python train.py --model="GAN" --generator_block="plain" --discriminator_activation="relu" --discriminator_depths=[2, 3, 3] --instance_noise=0.2 --init="trunc_normal_002" --beta2=0.99 --eps=1e-08 --precondition_frequency=32 --max_precond_dim=1024 --merge_dims=false --one_sided=false --batch_size=256 --epochs=35.7 --final_lr_fraction=0
Rows from block 2 of the discriminator, named by matrix and row number. Each number is 128 + 32 x the weight over its row's rms, rounded and kept within 0 to 255. All counts start at 0. Numbers have three digits each. After the name is the row's rms in percent of the matrix's.
# conv: 3x3 conv (discriminator.blocks.2.conv.weight, 128x64x3x3), inputs 44-54, a 3x3 kernel for each
conv.46 100:083091129147131123106072081064131156184188131149093132126082119068118101112160113102122106119154125114035102178090138124175122136119102141091115081127123143135121132139150154111175137044068133188145076103153159117092181142163172134125149155155147120137115128105123152117086142139192205133085133131
conv.47 107:153137121149153101153136079129101094172132168105129154149143070121091111088209140109091110124127127140082097105106099060126148093126154126160072101117147087119211049140103152147164114137118146122164125097081150103090136193132133163115164148152132112169066161055140117127112144113113057138116113134
conv.48 099:181176124147141195125132140116134116098166147110104152086111146110100083148164133173063114148178099137088119076087115142057113115103111141137081136141107150086110091060099152104108118145135183168126128184202116224179132157146134149130116150124112112127085205198155129140163146135113155125119118095
conv.49 112:165096143159123076148173100104110103137177116115126132121161156123174140107134145043160096110161086107068161117117126122161123064162109153177094115150137188107184113116058080146068125141132162157139095101087109109055117093097125096116108159069105136166125120148136125160091173130099084106155124150
conv.50 105:100131132167166078108068121109142150108106108129103145116146085093185151082124123070109175106156130107119104099160153102125087071110152131130115112144140122167170061079116108178127156176158172097110118088138139174139114090123100112083135138140097096179164090138094157107126102118074109088143037104
conv.51 104:164080108133144098159120119107089185120105061092144029131104159114118133095078135132158139113154079145116129026105099218148148145124103102145139185161138113090119181132104107135058116132160091117102105130105146145143169143145125155151174184158131120154105136149143165100069093093078048062153204118
conv.52 105:158085088108092079197119091081051109108156164137113145157129150211187147139088081116139065103127113096122133147148136118148181159140138126153127114169112120161199127138127062093135092170156116074100063115140101111112108158165150125113128115153092104116106099161124141083202172171123141170153137192
conv.53 097:074111164112092095079098127080127125104077151107125142128051068091128096108160140184124081157144042142160132105034097081106144147100119105157147164118128106114155182192140112175110160111141134242112097124139158135128082168118083112088084146087122063163074110152112077122177128108162124104130139137
conv.54 098:091108184103112122136086162122136148208177193149105117110133098090128202097127191095157160104128128071150155106095122150126086139114185145151086168148100159132129133114167081080081097139111121048077085073078094102071161189141167182130123099101184115131186147131140075095178157131075192111137145087
conv.55 098:086118125093116110176159126123079095158153135133123204156134078124120119189138148124072125095101091099116116121130162116125101141116143093108172076085109128100095126091105125146093141106159163133146197181131138103151070087070081081095140158111145098130097109144113107110187140166144133129103182118
conv.56 109:096180121094123109113181170130193113097137124144124087111121136076131080075123126140163166094168171096133182121151121197079106127121117132091155182163152194107083129162127110147086151118144059065063144108141117105161157131127126142120125141127130148186114110161116123182119172116084072052123105109
conv.57 104:091143121100091082142062139147166182106114160132140137133176123130162176179107125153155092129169127151161134082146111142093129132109121184105107112105164148122099185134100135120204170153101033050105093068185112119118138079136125107092097159153105094085122078148146095076132203182168254132083175173
conv.58 101:072188123161119108200072133132098109181204092101055117099092103106105165148168096121129154178198134108143074150073137106119200100122113151124170085088144174135115126090222087126128100089093110108126139141122074116164121145159106136120171153126109144131182227146154113191082103097138104114097126092
conv.59 106:134159156089109171171145084111163122132136144151158174127132111105127143066058073098139112053119141149122145172217139082142147137145146174186124133203105121112118169190134135102103135060134118148112136129149107143045157117125144085153164146204074108144115118155152122164097140096083122153112139142
conv.60 105:164156135120127125107102190152132167159138137084109129110137110130173105149164058100143144092123126127138078126078143178119144106113086115104181171114126123105087083047117092125135104115111100128113152096151121172150131126138089091128099111057129142104224119166134114176134150073176222064137150091
conv.61 102:083102082180137156095111130131072118119118127088112100138148134132138124152110153106142152118175155115104140127148155132106116155137041098178094170109152172174098055144152150066103120144134116099113135083150153108157118167101101128136117138124169133081144185086129154067115138092169147114115122114
conv.62 094:081171123174138168129080174133126090114196117164218101144201099145173132136175097132189172111114146089111142066117130130161122141114140085121121101135151146108116131184143132200174120167126145117165176136128107127116157102127178069124113103091181136141150150066105143069113142119090211123136133143
conv.63 099:124123096111150090113205148122158195116164160176149140115135103141137171089117167133138182110083104155094120101086136124158120030130123086133129095197109142103149126136104077103130153098146178089109111113196123158107112170095117149113177132103116122123121091136107194138094126136121138116182122123
conv.64 093:160177134095165152127152126131227145063156122134147153109128125135105095086144098090074119145098154153147118118089117137100168091173117154151148097078068110124095159129137141122111162116102125200100154123069140102092100137128077092121092118177125113086128153156157152131082168134061149153057095145
conv.65 094:151111112164134139063180195120171095158094136092109122116136118154136160090020137153196145125097169144174169095130102148039073141124125085123114086137121141089129128082097134089152187105059118116118109095202115188165106113136082108162137085100145076153183152122105167140131130094158191124086130140
conv.66 100:153131163120112110151175111176169142138110153072124140129127173149138108140150108119084135131112092118159094146170115114062157142134077115071116171144136126160108130102064101194098133141152151094104176169150150133137053164080120101124148098106153142135163132093165101146140191107183108110128163129
conv.67 107:128156166094163229139165145145131060086124055205173081118158136164171132165131191113098156111135111133128111133141195152162167140141153126129091096071108105102106124083136087090145116112157125126139097106170082103115148125153136114112133149138060173141126107184165116132162122073070097117124144114
conv.68 100:085146124128154175157113093115104110202136189142104129144124130151192169140166103102121036151147179126076099137155149112192092154176143148161128136162092150175099095126162092082126073102121136132073108095130116120090158173134134124166129176180100160149091111133150125098154122172102110143154122146
conv.69 095:096092165182159123113190136087082090145140108117101109103094151106154089197042169134128105109104136182141105165152148149134147132202132200134127137108103103168151090158131167082191125176110132115092138084107127143068175114129181128152136154173101128116147155158145101060143113117193103104135227137
conv.70 095:109152114098144171179149113195174197113137138104170105152176128185161050146135098091170133152116124155199133173128121134068147126089143079142134121174145131140090131119161152056122106130101182096152142096157144114127126168130185120123111187122154101147123103141119117095113103074154117100094091099
conv.71 107:079161090090112171160147138085151173134101065124142131058153064078069102069129058100114160082063098166130072149104157113111115108125145099174101169104117061108132127149115158091150144132125133155153068170193106123155148139127092097210142108170136104097131098064111155080100131162087166147154119088
conv.72 103:073114099101097075114128098112132100146184158094119074104065150149127110089139183095096149120097132081094168178132134132109140128140120090102102148166134114149151137113101149029101138152097128107105071127146167071101135154106142074135108123089085128115168152141134079113098112147079138183201155108
conv.73 095:108178173169138157082132144075107142160119119102102162141094087052067097136135134149145093108090099132142094140106120102121158106127132126125113143104169201160079103145119089142119153158169147129141118102097095078113079150103155161159142143113092146134121107154107097121132077100136112099145097113
conv.74 102:166122154131180144119116084160157123161161152111182147132163049125168099116155102132188159156131175147132118091119125154123155164150116120143098092136126139116104143086131096125119124134084118121179132108166140111143099125165134139183192096142137118148109110145155121141103112124098088180116126084
conv.75 090:177110154127146150112168114155161084129121167179097081187159109160176109137134133089160161192122145123121139136163169099094119101126097131110072159176069176145091124123095071150146108100124119154188136146153150177131133117116134118118117129168128100192146139142098084127137087108142154131147177137
conv.76 093:112059115076092119113188160111097094153188110086130073095135139172093162150104143095127139126171184133140112136134117167109139130134123121165137130110115101108084150130149183140106147138174114162167152122094172109149153147121108140195104153140115106119146050162171058121112157129161133097203169127
conv.77 093:109107101118169109141110156143118070130203112166110154113140105102134119136080143109107120094117150157157106158108135157201115136140098147143152120129120121120111079163119155132161138135188167122150103108109131127169176143090123142092141106141107093103130077104137126137104088098173226166121191109
conv.78 110:168178104163137156091130179130171154133102192128168172181174211111092128119135113156102115095133116131127126185123108105140158136141102102096142144080153104152114155172185167194178118159136115122149100073075144090160152095103139154115174095168087141114145162113116107157120112097147117118155123191
conv.79 095:138109117203128132193140172152120136166200182093121153119120103147138134118170133120066139080086189073102159113146163144121102185172099154107130165100084071113169107112135110148141108159157140110121143172117115046118166126075076083087122068098074138097112129116136089116076127142048123131041180176
conv.80 108:093107181124143173156120104083143127145113160079124120156147091112103064085101106145153113085083124112090116104142124129142121148075115104095111098121194115058102125108124131126124140140126123140149198172141122079105134141121136142162126102175090136128145098138129143112155145095080146136126134175
conv.81 104:161121137119115093125084098158109151069090095110107086088149141151140156142159117131188177121194117124098111159155183136133138158148090109153154123087124083102138124074152179111129103163085134155115134199158148083154122112080159072149131142145136189118107141121124102119142131090198152126123167158
conv.82 099:110153143099122146174101096137129110172226133153195105093105126105060079090054052151140149055124151122105126113075133135086133174139139125104158057080099064134092097108123175137124121119077109125138086087118093111112138125134116139126106161104171185094096182105136126126153120150110106113135156129
conv.83 096:110081126112093093131117181146084134152145141087101067119074123107120229092101167149102117188097134172096130156127075067107192120132185131140175148133176127142167131106088106099125153135109132081106188156078101101117104162126095136102080067145082125098166080158085116083086153121112115118124172156
conv.84 100:104143117130082134164117137130059104147145188142190193118088129125109116206108075087095118140143132116162113105159123165105125085113120119122112159088132120163119119118126119121194133120139184120136146147105131107121154151079113109120123169162150135070133090092116135084127096063118105080121126146
conv.85 091:115096099117112173135111133158092139107096158153113072181127163123132131159120113116125087068093117092144050135119112096149117142104115110105101105129130107060092132106142100161146134128135150135163098141123104157148090114075121098099122102130103145129152149110127131145113154100188127137181125095
conv.86 103:101111105019093120085087149196117149190198140126125077119169162155145117127140098152059134114121127133159150157083108120117156073125124160133116148143175150109133091125114196110096098152131169080118146132132191123142143067112129140123091114110197075131180079129183170150139094141137100187130150093
conv.87 099:172142135158130145136105147141149135127106101126074087089098110093103122162085133137182162103161083117136126097082136095115136100107095113143089151139099101081082084160122132230176142161165129175177131155114123150088080114139122125124141129115127141147166171143129090126145141117133153110118126125
conv.88 097:124072131080110101092154077177071079149144135175209148129175190110185155132111116113120124178092094114170204155089156097169149106152154168151192159119155095121119146144112154144074166182105128138143153173178117113100128158059128103143110127156094183173129120115149110128127150111114077126109146121
conv.89 096:106109073112103094151169135164170156193155167148165155118103077131128109082082043096080114069111140105101120093156049130129152140103079136177153092072123205136101130076129114097123125085124108172152171155179123161136164136106092125175167125152104190176145106160110143117096124075188104126134162160
conv.90 100:122134135159123112109067099064072088112121141056099148136175161208125158128093159179108135204077099108114154149103102096136132101141088126132161184089067152127111095135131147160138107189136131103111131127143111150135096077104094135153111048128156103150122130194137157142161098104138135098157131130
conv.91 099:102121118108137167177191231148088153166144118128133173104138175114149165115149183129189138098160170136090166135124099111124143191182186053155164097051142096122109127129146139113115138072138136104154094089181187172211139174159166117146165116113138130084107171129129090092127205163144141139092116165
conv.92 112:083085135161083151133150091078120107146152192176115062136124135151121145132115146119142088143200174087068106160087114147131132152116157113118124141084092103080058142096111173180158173101151205127117162107135133169129062097128123128144105166138117174117159117103118126081132110104108152216097126195
conv.93 093:113174093088096157157087100091127137167162068137153122183210172099181144129183101145155113078148138111109143151076211120158131126152145136078120108174173085156138152096118079148083174123159113106144074115106112084102097156114125111141062122143138190181098113166097118132135135127061118086172106119
conv.94 103:126158126111052134137084153133118097143148081165141111203072126130127151180185176134162131103153126125145105136110108175062105120151235118090122116126087126087098164107120113086077116129090138139116092168110100125128112195152130140199131117099061114153106082103101071108113145079163206131112156127
conv.95 103:166138178107130095169173087092163087105138153145141109081057100135158116150071080153125156158113099136180122142101093090139114109120117205192112173161130171121121114084086055071088080080141153156112100131183134145118122109087109200185145127162124139124114164206162199099152106132187121149144157148
conv.96 093:106056115126129074171142138114046119103122148117166148136165162153129140177083102124122129124142158131138134125113134117073084172061130128137134066102085085117135157179130171138124113142143103155126103115147085112165095120065084112118068112113098082115090094124108076094126215123178152054108121055
conv.97 093:179113147110138110135143120149080137130123156136152149081092105162108112131075111144122111105120117155140108081110108062120146112103087095156168129085113182114075148129161067080148140190190120124129106147132137106147116132118104156113179123137164092131145066104131152084106152113128108118125097087
conv.98 103:112150132103173094117123187131148142135123159117159168135105153180149099113158095160121081117156099139085134107141178138109167150111083076110089107142101178155115104125127108178118065108126100075143039103117133059126153116113069171104137145189208101129149150124114113156149160158165109136110136161
conv.99 111:122129177095111098099121139140121122100142077121100114147131113135141151120129160120132226091148203095096172119115123117120106110136136128128116201142106159125153105133166028171094169076087128137153123068151113149146126120125134143127109085135115126136148151123124210169133091133105146105102169146
conv.100 095:166068135185168131160092151077133117112125125136171147134102145133165161133101132118130085179154164129155154108157084136085146079133095113132125179144076087087099096107077093127067095120131126157179139102128180099136128111175090105145112142129136102200181139177120142119139144141136094117132030166
conv.101 105:088117096082134079145126159152141140185180136141134149178101073154142218141173162143141095185158142144071175111088120101083115131122127091154112102151091125110111106152103089155202081124114130162161100168126145088100091114076092113095134123102138122129142135143124191136103110106203130158122114112
conv.102 090:085179141145141077155139128117146106114197108135175091123143121093115180151071166096117119098131115148130122113150089138100191100096185036181094146158123112164109137144129060145132084123119168125139178141150091149143095106153157079107094114098104172123152174102165081052145182115174164136176190138
conv.103 098:107074118135148140167116129107088112092129134139102140111100102098076185149072121139067132103159165177151137089121153163107073085053114126113167131128116111076103096101127181119097118134127107109144139136148132115123116114085126095126146121192179041158093188117050170147108068167130132146137191147
conv.104 110:123136136152125147172093075111136119119111110091120119123091113150094130132168152111132152098194138143139128136115155122119126154180119152171104097157156095131113098079132160091135171193116125133132109139142149125158103130105123134149166154164148123194141143155111072113120101135130064143157121120
conv.105 098:159136109114073118134101119186100122063059050103073084195103155095108119107082135180113142119137123106139160134204126169182151126170119106152113120168076116158135183151103124162101112045187118135126146146134114090139143152118151117141089158084135171105101188162116190114150108157068091104108095083
conv.106 104:116073084108103133138062152110103197096132077103058129111108131222151140191156138193086157174111127136181094124073130128167126106133131127094078164098173137156120089081116175170098108103154160124118112167156106087093112131144158185185141188140135141189095118132091091102193125173146134112118189124
conv.107 098:142157142090158144139197127119099105132132131114167101129143093149122149125140122105110137171099138140100154105177139155188148141169095123088112067083097087076149054151124135203127139149083133126124130170083131090140091133143148144102153176092129184142074154142110131131164120152152140116152082087
conv.108 101:093126136117139196110120134138096141119073108150093048131089113161129103139128129143139076128170151120151089061144126123109112109123092121134149092137153222127181117159170186167188103125156086085141154126123136154072169172074152111149103157175125176084159173136162161163070149129093086154165132160