{"generator_activation": "silu", "generator_upsampling": "transposed_conv", "discriminator_norm": "groupnorm", "optimizer": "soap", "epochs": 35.7, "final_lr_fraction": 0}
Rows from block 3 of the generator, named by matrix and row number. Each number is 128 + 24 x the weight over its row's rms, rounded and kept within 0 to 255. All counts start at 0. After the name is the row's rms in percent of the matrix's.
# conv: 3x3 conv (generator.decb.0.1.conv.weight, 144x144x3x3), inputs 45-59, a 3x3 kernel for each
conv.10 102 [118 106 136 143 138 111 114 153 141 147 116 149 142 137 105 136 168 121 156 108 134 110 133 132 130  85 114 165 100 114 134 126 144 114 112 134 130 109 113 135 140  72 133 145 123 195 101 136 137  86 133 123 130 150 171 123 139 143  99 134 133 135 103 127 161 168 185 184 132 125 154 114 150 151 137 111  93 133 133  96 102 146 111 119 167 108 113 127 107 132 193 148 165 106 145 114 145 100 127 107 137 163 141 136 139 158 118 124  56 151 115 123 152  86  95 154 111 117 122 126 112 116 136  89 148 137 139 156 125 118 173 168  92 141 199]
conv.11 100 [162 153 140 138 147  93  81 102  82 109 101 130  96 129 150 131 145 123  94 166 133 128  93 154 139 124 112 166 141 172 165 111 215 154 181 154 134 169 107 152 119 130 106 107 112 174 147 121 148 142 130 175 149 124 101 138 104 145 115  87 114  99 155  76 162 136 128 113 155 123 136 181 161 139 141 117 145 187  95 103  97 122 161 117 164 163 133  90  90 136 126  91 121 132 108 157 125  93  99 165 125 104 119 126 153 124 101 107 111 117  97 125 135 138  91 101 118 128 113 142 110  93 143 135 171 128 132  96 119 149 132 144 131 186 124]
conv.12 096 [122 137  93 102 117  90 102 137  94 129 137 142 190 178 158 106 171 113 138 136 144 117 134 119 108 106 146 111 150 133 135 138 136 119 120 125 106 127 103 158 129 122 144  88 123 138 122 128 127 133 121 161 103 181 123 126 118 116 134 126 136 132 107 133 163 144 137 149 158 169 130 132 119 128 131 146 176 128 140 151 166 194 157 136 116 145 139 132 134 132  97 177 124 159  92 223 107  97 135 131 168 164  97 170 143  70 126 131 108 163 119 115 117  96 124  85 142 159 135 103 154 126 161 127  99 166 124  81 135 133 109  87 124 114 139]
conv.13 104 [144 140 135 133  81 113 124  89 144 104 118 121 136 136 146 153 119 137 118 128 142 120 134  94 173 136 135 109  89 125 156 140  76 109 136 134 140 110 155  88 136 137 122 149 133 127  97 112 153  79 164  80 117 114 153  98 140 108 111 165 124 166 120 149 143 177  89 133 133 137 151  96 112 130 164 111 103 117 133 160 132 120 117 130 101  93 133 118 135 146 144 104 132 114 141 128 112 156 151  98  71 119 118 154 137 148 136 107 189 195 133 153 123 125 128 145 130 133 146 155  90 137 128 131 105  74 129 134  71 106  84 108 132 130 125]
conv.14 110 [ 88  92 127 122  97 118 106  89  98 129 117 100 128 125 128 101 112 136 100 139 133  87 153 158 158 138 135  94  75 138 119 175 135 173 139 147 120 133 120 129 118 113 146 133 141 156  91 155 152  99 149 132 130 140 134  73 122 112 121 166 136 138 153 167 148  94  93 148 166  95 163 152 144 144 121 109 121 102 141 143 115 131 154 119 147 148 107 125 116 110 122 116 131  99 134 143 135 133 133 114 116 149 136 132 116 130 134 117  93 135  95  86 159 128 162 154  53 146 127 118 140 129 153 126 124 137 137 131 118 177 110 145  96 155 123]
conv.15 100 [119  89 126 118 166 109 117 119 103  98 133  93 144 116 117 111  95 139 157  94 152 120 150 137 131 161 101  88 114 118  96 127 170 113 170 109 142 131  90 140 151 121  76 178 166  99 134 151 127  99 114 144 148 116 142 118 108 112 162 158 141 147 123  98 118 137 120 126 123 117 143 108 158 147 112 176 152 145 136 194 156 105 119 113 112 106 130 141 157 127 145 106 128 138 126 108 111 105 138 129  99 117 140 144 107 118 108  97 153 124 124 104 118 157 132 180 142 149 119 109 111 138 138 108 149  92 130 112 118  99 164 107 175 129 150]
conv.16 097 [155 111 101 154 145 117 171 128 101 135 139  97  93 120 117 131  69 122 123 123 126 157  88  97 132 139  89 118  81 171 107  80 107 124 124 131 141  94  94 138 144 128 183 108 138 118 148 146 133 161 131 110 156 107 148 124  86  84 128 126  95 186  99 150 121 123 153  93 111 137  92 168 105 113 127  82  43 101 105  99 116 138 136 103 139 191 136 116 133 128  91  94 126 112 192 124  98 101 128 143 126 127 137 119 135  96 110  89 115  99 116 152  95 147 131 193 125 105 104  97  86 112 140 147 158 123  94 142 143 147 138 216  73 178  91]
conv.17 101 [ 95 113 122 132 123 135 143 135  88 137  93 112 128 125 148 130 143 135 169 150 126 156 145 158 171  94 119 147 152 156 112 129 140  91 112 124 118  95 111 116  89 123 122 161  97 146 139 103 154 120 150 112  83 153 149 115 138 162  92 255 121 142 162 104 118 107 122 184 140 112 134 149 148 137 115 116  99 117 108 141 130 148  99 121 146 112 115 127 116 163 146 139 110 136 109 167  90  99 120 142 113 164 130 121  95 176 129 125 156 124 128 151 155 130 161  69 135  88 129 111 169 152 131 114 130 140 102 131 128 147 133 159 109 120 113]
conv.18 095 [106 174 148 122 121 108 108 127 113 169 117 147 112 191 114 117 134 157 142 117 135 153  93 154 154 130 138 127 112  70 137 145 142  81 155 122 157 114 177 148 140  95 118 128 121 120  92  80 117 114 110 109  91  88 119 122  94 139 150 101 135 148 145 144 116  84 136 153 119 126 136 110 120 136 129 182 128 195 145 182 121 183 107 155 143 176 120 147 115 136 122 143 126 142 108 115 114 140  92 148 124 153 146 126 147 126 181  96 154 114 157 166 154 130 174 113 114 143 144 109 114 134 128 123 135 139 164 135 137 123 119 144 129 149 156]
conv.19 094 [106 142 176 113 124 146 116 123 152 135  97 131 136 138 108 156 136 121 127 139 159 136 125 135 145 108  87 143 152 135 146 158 171 157 162 145 105 150 131 146 123 178 148 119 133  92  96 116 100 114 121 118 139 130 118 154 146 115 114 108 103 147 107 180 120 149 174 123 132 147 146 112 115 134 136 136 139 125 118 124 108 157 154 223  90 144 178 135 144 205 111 145  90  92 113  90  85 148  84 145 132 116 117 133 125 171  90  85 123 151 129 131 159 145 106 159 158 157 152 158 150 151 111 155 104  98 122 147 146 127 130 117 143 111 139]
conv.20 101 [114  91 141 113 112 122 126 167 147  92 141  79 108 135 163 159 131 133 153 132 131 128 145 152 168 138  92 142 129 108 137 127  69 118 153 106 136 108 161 102 121 156 132 183 156 114 119 100 127 101 108 107 111 122 118  98 127 131 129 180 131 132 164 110 122  67 139 182  99 167 155  89 142 140 122 113 137 141 122 155 121 144 123 140 138 168 120 117 127 165 131 133 123 113 143 162 135 105 108 120 136 118 164 127 132 132 108  71 125 136 129 111 151 149 150 129 125 135 145 132 119 135 128 127 151 134 124 128 153  93 155 182 113  98 140]
conv.21 095 [ 87 135  93 117 130 121 111 114 129 115 137 145 125 166 148 128 152 126 113 131 104 139 134 123 127 109 117 104 122  95  96 114  43 127 145  78 133 143 144 129 166 108 104 107 158 108 144 125 141 137  77 138 108 109 117 106 140 109 145 106 132 106  92  83 123 123 134 136 169 102 121 106 115 130 123 104 133 110 108 118  94 135 123 138 150  98 144 137 126 141 110 107 147 103 165 169 154 146 128 136 127 138 108 151 146 121 100 120  94 122 122  84  92  94 105 137 140 133 156 119 162 130 127 103 160 153 129 124 128 123 137 155 126 144 170]
conv.22 097 [140  62 187 105 106 147 112 135 125 151 153 124 136 120 105  92  72 102 127 130 141 105 166 124 163 160 176 108 156 111 150 132 144 115  97 149 131 147 127 141 131 152 111 194  66 125  43  93 114 142 115 135 141 128  90 142 100 118  95 163 126 135 157  95 140 146 103 150  92 125 134  82 159 181 133 154 160 177 177 130 134 187 128  84 109 111  84 136 145 110 111 112 138 127  82 103 128 117 134 141 112 152 142  82  78  82 110 137 128 142 173 173 122 130 140 106 141 136 117 105 130 137 137 157 141 116 124 117 130 143 149  87 104 131 133]
conv.23 097 [148 149 177 171 119 154 152 146 136 134 143 149 135 110 122 148 129 119 156 152 142 162 115 106 124 105 142 127  96 109 124 117 109 138  99 132 174 132  98 114 129 136 163 122 112 142 160 136 142 123 102 106 114 122 118 152 103 111  93 121 102 145 135 156 125 150 157 139 119 158 130 150  86 156 127 121 138 136 143 138 144 133  95 152 161 120  53  93  94 119 122 170 130 103 147 201 126 131 131  87 141 136  64 100 152 119 107  84 161 178  92 152 131 156 125 102 127 127 125 159 145 142 124 124 152 144 117 119  62 138 125 128  90 141 130]
conv.24 102 [ 98 145 113 157 136 135 153 155 136 123 140 133 128  88 156 143 146 139 120 156 115 137 155 124 106 146 106 118 127 158 107 120 119 132  90  71 109 151 118 144 106 105  91 144 142 140 121 130 122 132 148 143 159 101 134 136 179 142 121  96 118 115 138 117 171 196 108 141 187 126  93 188 138 147 192 172 182 186 132 151  96 152 151 151 157 160 157 178 134 148 102 111  76 107 132 146 135 112 136 134 166 119  94 156 140 117 109 184 131  66  90 122 119 152 108 165 105 141 111 133 129 135  99 109 157 123 120  98 109  83 122  91 124 106 151]
conv.25 102 [127 103 101  71 115 125 105 131 107 134 158 130 159 114 121 167  98 166 173 130 129 116 110 118 179 129 112 132 129 108 157 119  96 132 113 103  96 119 118  80 182 114 138 165  95 125  98 145 123 137  99 131 114 124 105 106 155 171 180 163 118  97 125  90  97 125 105 122 146 126 140 159 114 135 108 158 156 135 150 180 113 130 103  96 127  99 102 161  75 106 113 153  97 142 155 154 113  93 136 151 165 169  85 107 196 146 166 139 176  97  95 121 143 126 106 141 157 104 174 107 138 131  91 142 162 152 109 105 141 146 101 131 121 149 109]
conv.26 101 [147 130 135 128 122  83 135 107 146 104 133 120 117 132 151 118  97 117 111 101 139 125 120 101 108 123 122 142 146 143 134 149 173 144 142 139 110 141 125 158 156 162 126 138 111 122 140 128 169 137 153 131 126 112 154 102 156 123 161 104 117 124  96 131 151 125 160 120 133 146 123 102 140 122 121 114 108 149 121  81 119 121 179 124 176 168 109 152 167  81 128 144  98 102 165 175  88 143 166 148 133 151 141 138 126  91  98 155 129 152 127 124 155  91  80 156 110 154 125 155 220 122 120  73 141 162 127 162 144 134 150 126 135 144 155]
conv.27 101 [128 146 145 127 125 186 162 139 177  90 130 123 135 139 162 121 166 129  83 132 133 127 131 137 110 100 129 172 153 134 136 127 143 139 130  97  82 103 127 103 142 141 150  99 129 141 146 153 134 117 115 148 142 120 119 119 116 147 147  90 102 103 118 177  93 157 122 147 171 134 190 140 145 117 120 112 125 161 124  99 108 183 175 118 127 117 110 113 158  86 124 150 142 103 135 153 116 124 124 123 132 166 110  96 129 142  99 110 156 180 167 179 136  91 170 147 146 171 100 130 119 166 164 143 153 140 134 134 121 111 140 119 137 158 134]
conv.28 099 [125 137 113 107 152 136 113 119 138 123 146 119 155 156 153 119 104 112 129 145 123 138 128 124 141  94 149 107  76 112  90 157 145 143 117 158 132 134 101 113 130 122 140  69  65 134 119 114 136 153 131 139 139 143 100 116 121 133 104 171  99 162  88 118 134 140 161 125 138 114 125 156 143 148 141 128 135 117 165 102 110  93 150 152 100 132 188 125 175 134 149 132 132 104 128  91 138  89 129 146 154 113 173 134 129 140 107 127 140 169 166 130 135 148 105  97 137 126 143 117 148 114 134 139 136 129 112 122 120 106 109 116 137 130 130]
conv.29 097 [ 99 134  93 163 137 113 100 112  95 121 131 134 134 137 106 160 131 109 126 150 146 139  92 131 120 131 164 151 174 160 134 137 136 141 124 105 139 134 170  94 123 141 153  79 146 112 114 114 159 136 111 158 127 108 102 112 114 127 148  93 124  98 152 130 122 126 163 119 151 119  93 102 110 114 122  97 121 125 110 139  91  92 105 137 103 126  99 127 110 111  89 100 134 123 104 133 130 130 125 131 144  74 155 134  90 138 149 126 118 169 108 128 146 166 131 102 124  86 101 122 107 111  80 115  97 147 126 125 117 139 147 171 105  97 176]
conv.30 098 [157 152 122 151 171 132 113 137 133 108 160 119 111 154 118 181 154 149 164  87 153 127 134 131 121 114 125 114 117 137 150 136 114 112 123 140  98 138 117  89 101 133 135 153 144 145 136 113 159 134 103 109 128 105 157 148 108 138 128 138 143 167 128  99  97 122 156 106  92 125 124 125 167 121 134 139 131 159 112 134 128 105 132 101 131 135  92 147 128 113 149 125 134 111 182 138 116 111 112 116 117 133 120  93 129 109  75  81  98 120 147  98 141 112 122 125 122 128 137 112 134  85 156 118 126  98 122 117 118 129 172 127 151 138  91]
conv.31 101 [144 107 151 113 102 114 114 186  99 126 131 116 169 123 116 132 117 109 154 104 121 160 115 118 142 129 129 100  84 126 125 115 141 102 124 111 128  95 109  76 112 122 116 106 131 141 140 167 128 116 143 110 107  81 126 118 114  59 131 172  85 112 111 102 159 109  81 178 160  90 139 108 164 131 139 120 178 168 165 112 145 102 170 127 145 109 144 131 147 116 138 106 132  91  81 100 127 156  83 134 120  91 111 129  97 156  95 151 138 104 128 134  94 104 101 109 134 105 126 115 136 110 145 111 110 132 121 127 132 122 125 152  97 145 127]
conv.32 101 [155 178 173 197 149 146 137 146 114 118 114 111 123 111 126 160 143 140 117 110 118 119 135 127 101 141 105 157 132 109 150 143 101 129  85 116  98 124 107 146 147 171 135  87 125 147 156 121 112 120 119 154 124 119  97 125  97 120 111 129 125 120 146 128 112 123 136 123 109 128 138  99 127 150 119 156 102 123 162 134 104 122 126  87 147 114  88  75  81 108 151 157 103 165 148 165 122 124 140 121  75 158 116  91  94  87 152 101 126 166 136 125 126 174 175 144 140 107 127 178 119  93 116 122 134 136  90 107 120 194 190 155  60 156 117]
conv.33 100 [145  85 164 125 130 151  93 162 153  88 162 127 115 144 121 119 134  98 108 105 126  97 159 119 110 150  97  97 109  89 145 150 114  99 111 118 159 151  92  77  99  94 115 109 150 148 206 176 147 109 126  72 132  94 151 141 122 139 115 146 103 126  68 116 148 101 134 117 134 114 102 133 130 178 187 144 152 128 122 147 130 118 124 101 146 111 110 128 119 124 129 126 142 133 168 108 115 138 122 121 154 149 116 167 168 133 152 139 106 122 151 108 120 113 112 149 136 110  98 127 133 115 132 116 129 143 111 108 110 121 124 170  96 140 149]
conv.34 104 [139 105 129 154 109 118 109 129 104 149 140 114 124 111 113 120 105 117 105 125 116 127 142 129 110 130  91 132 121 112  87 118 153 161 143  78 133 187 146 153 113 171 118  99 100 117 129 135 128 150 145 116 131 103 119 158 117 126 104 114 119 131  98 112 126 129 124 156 144  81 152  95 107 118 121 117 130 110 145 109 124 160 104 115 149 124 110  98 125 112  82 112 161 141 133 163 152 138 124 144 119 133  94 100 147 124 125 163  95 129 124 126  87 156 101 100 136 137  91 160 119  83 141 144  86 153 124 162 120 118 167 130 147 174 169]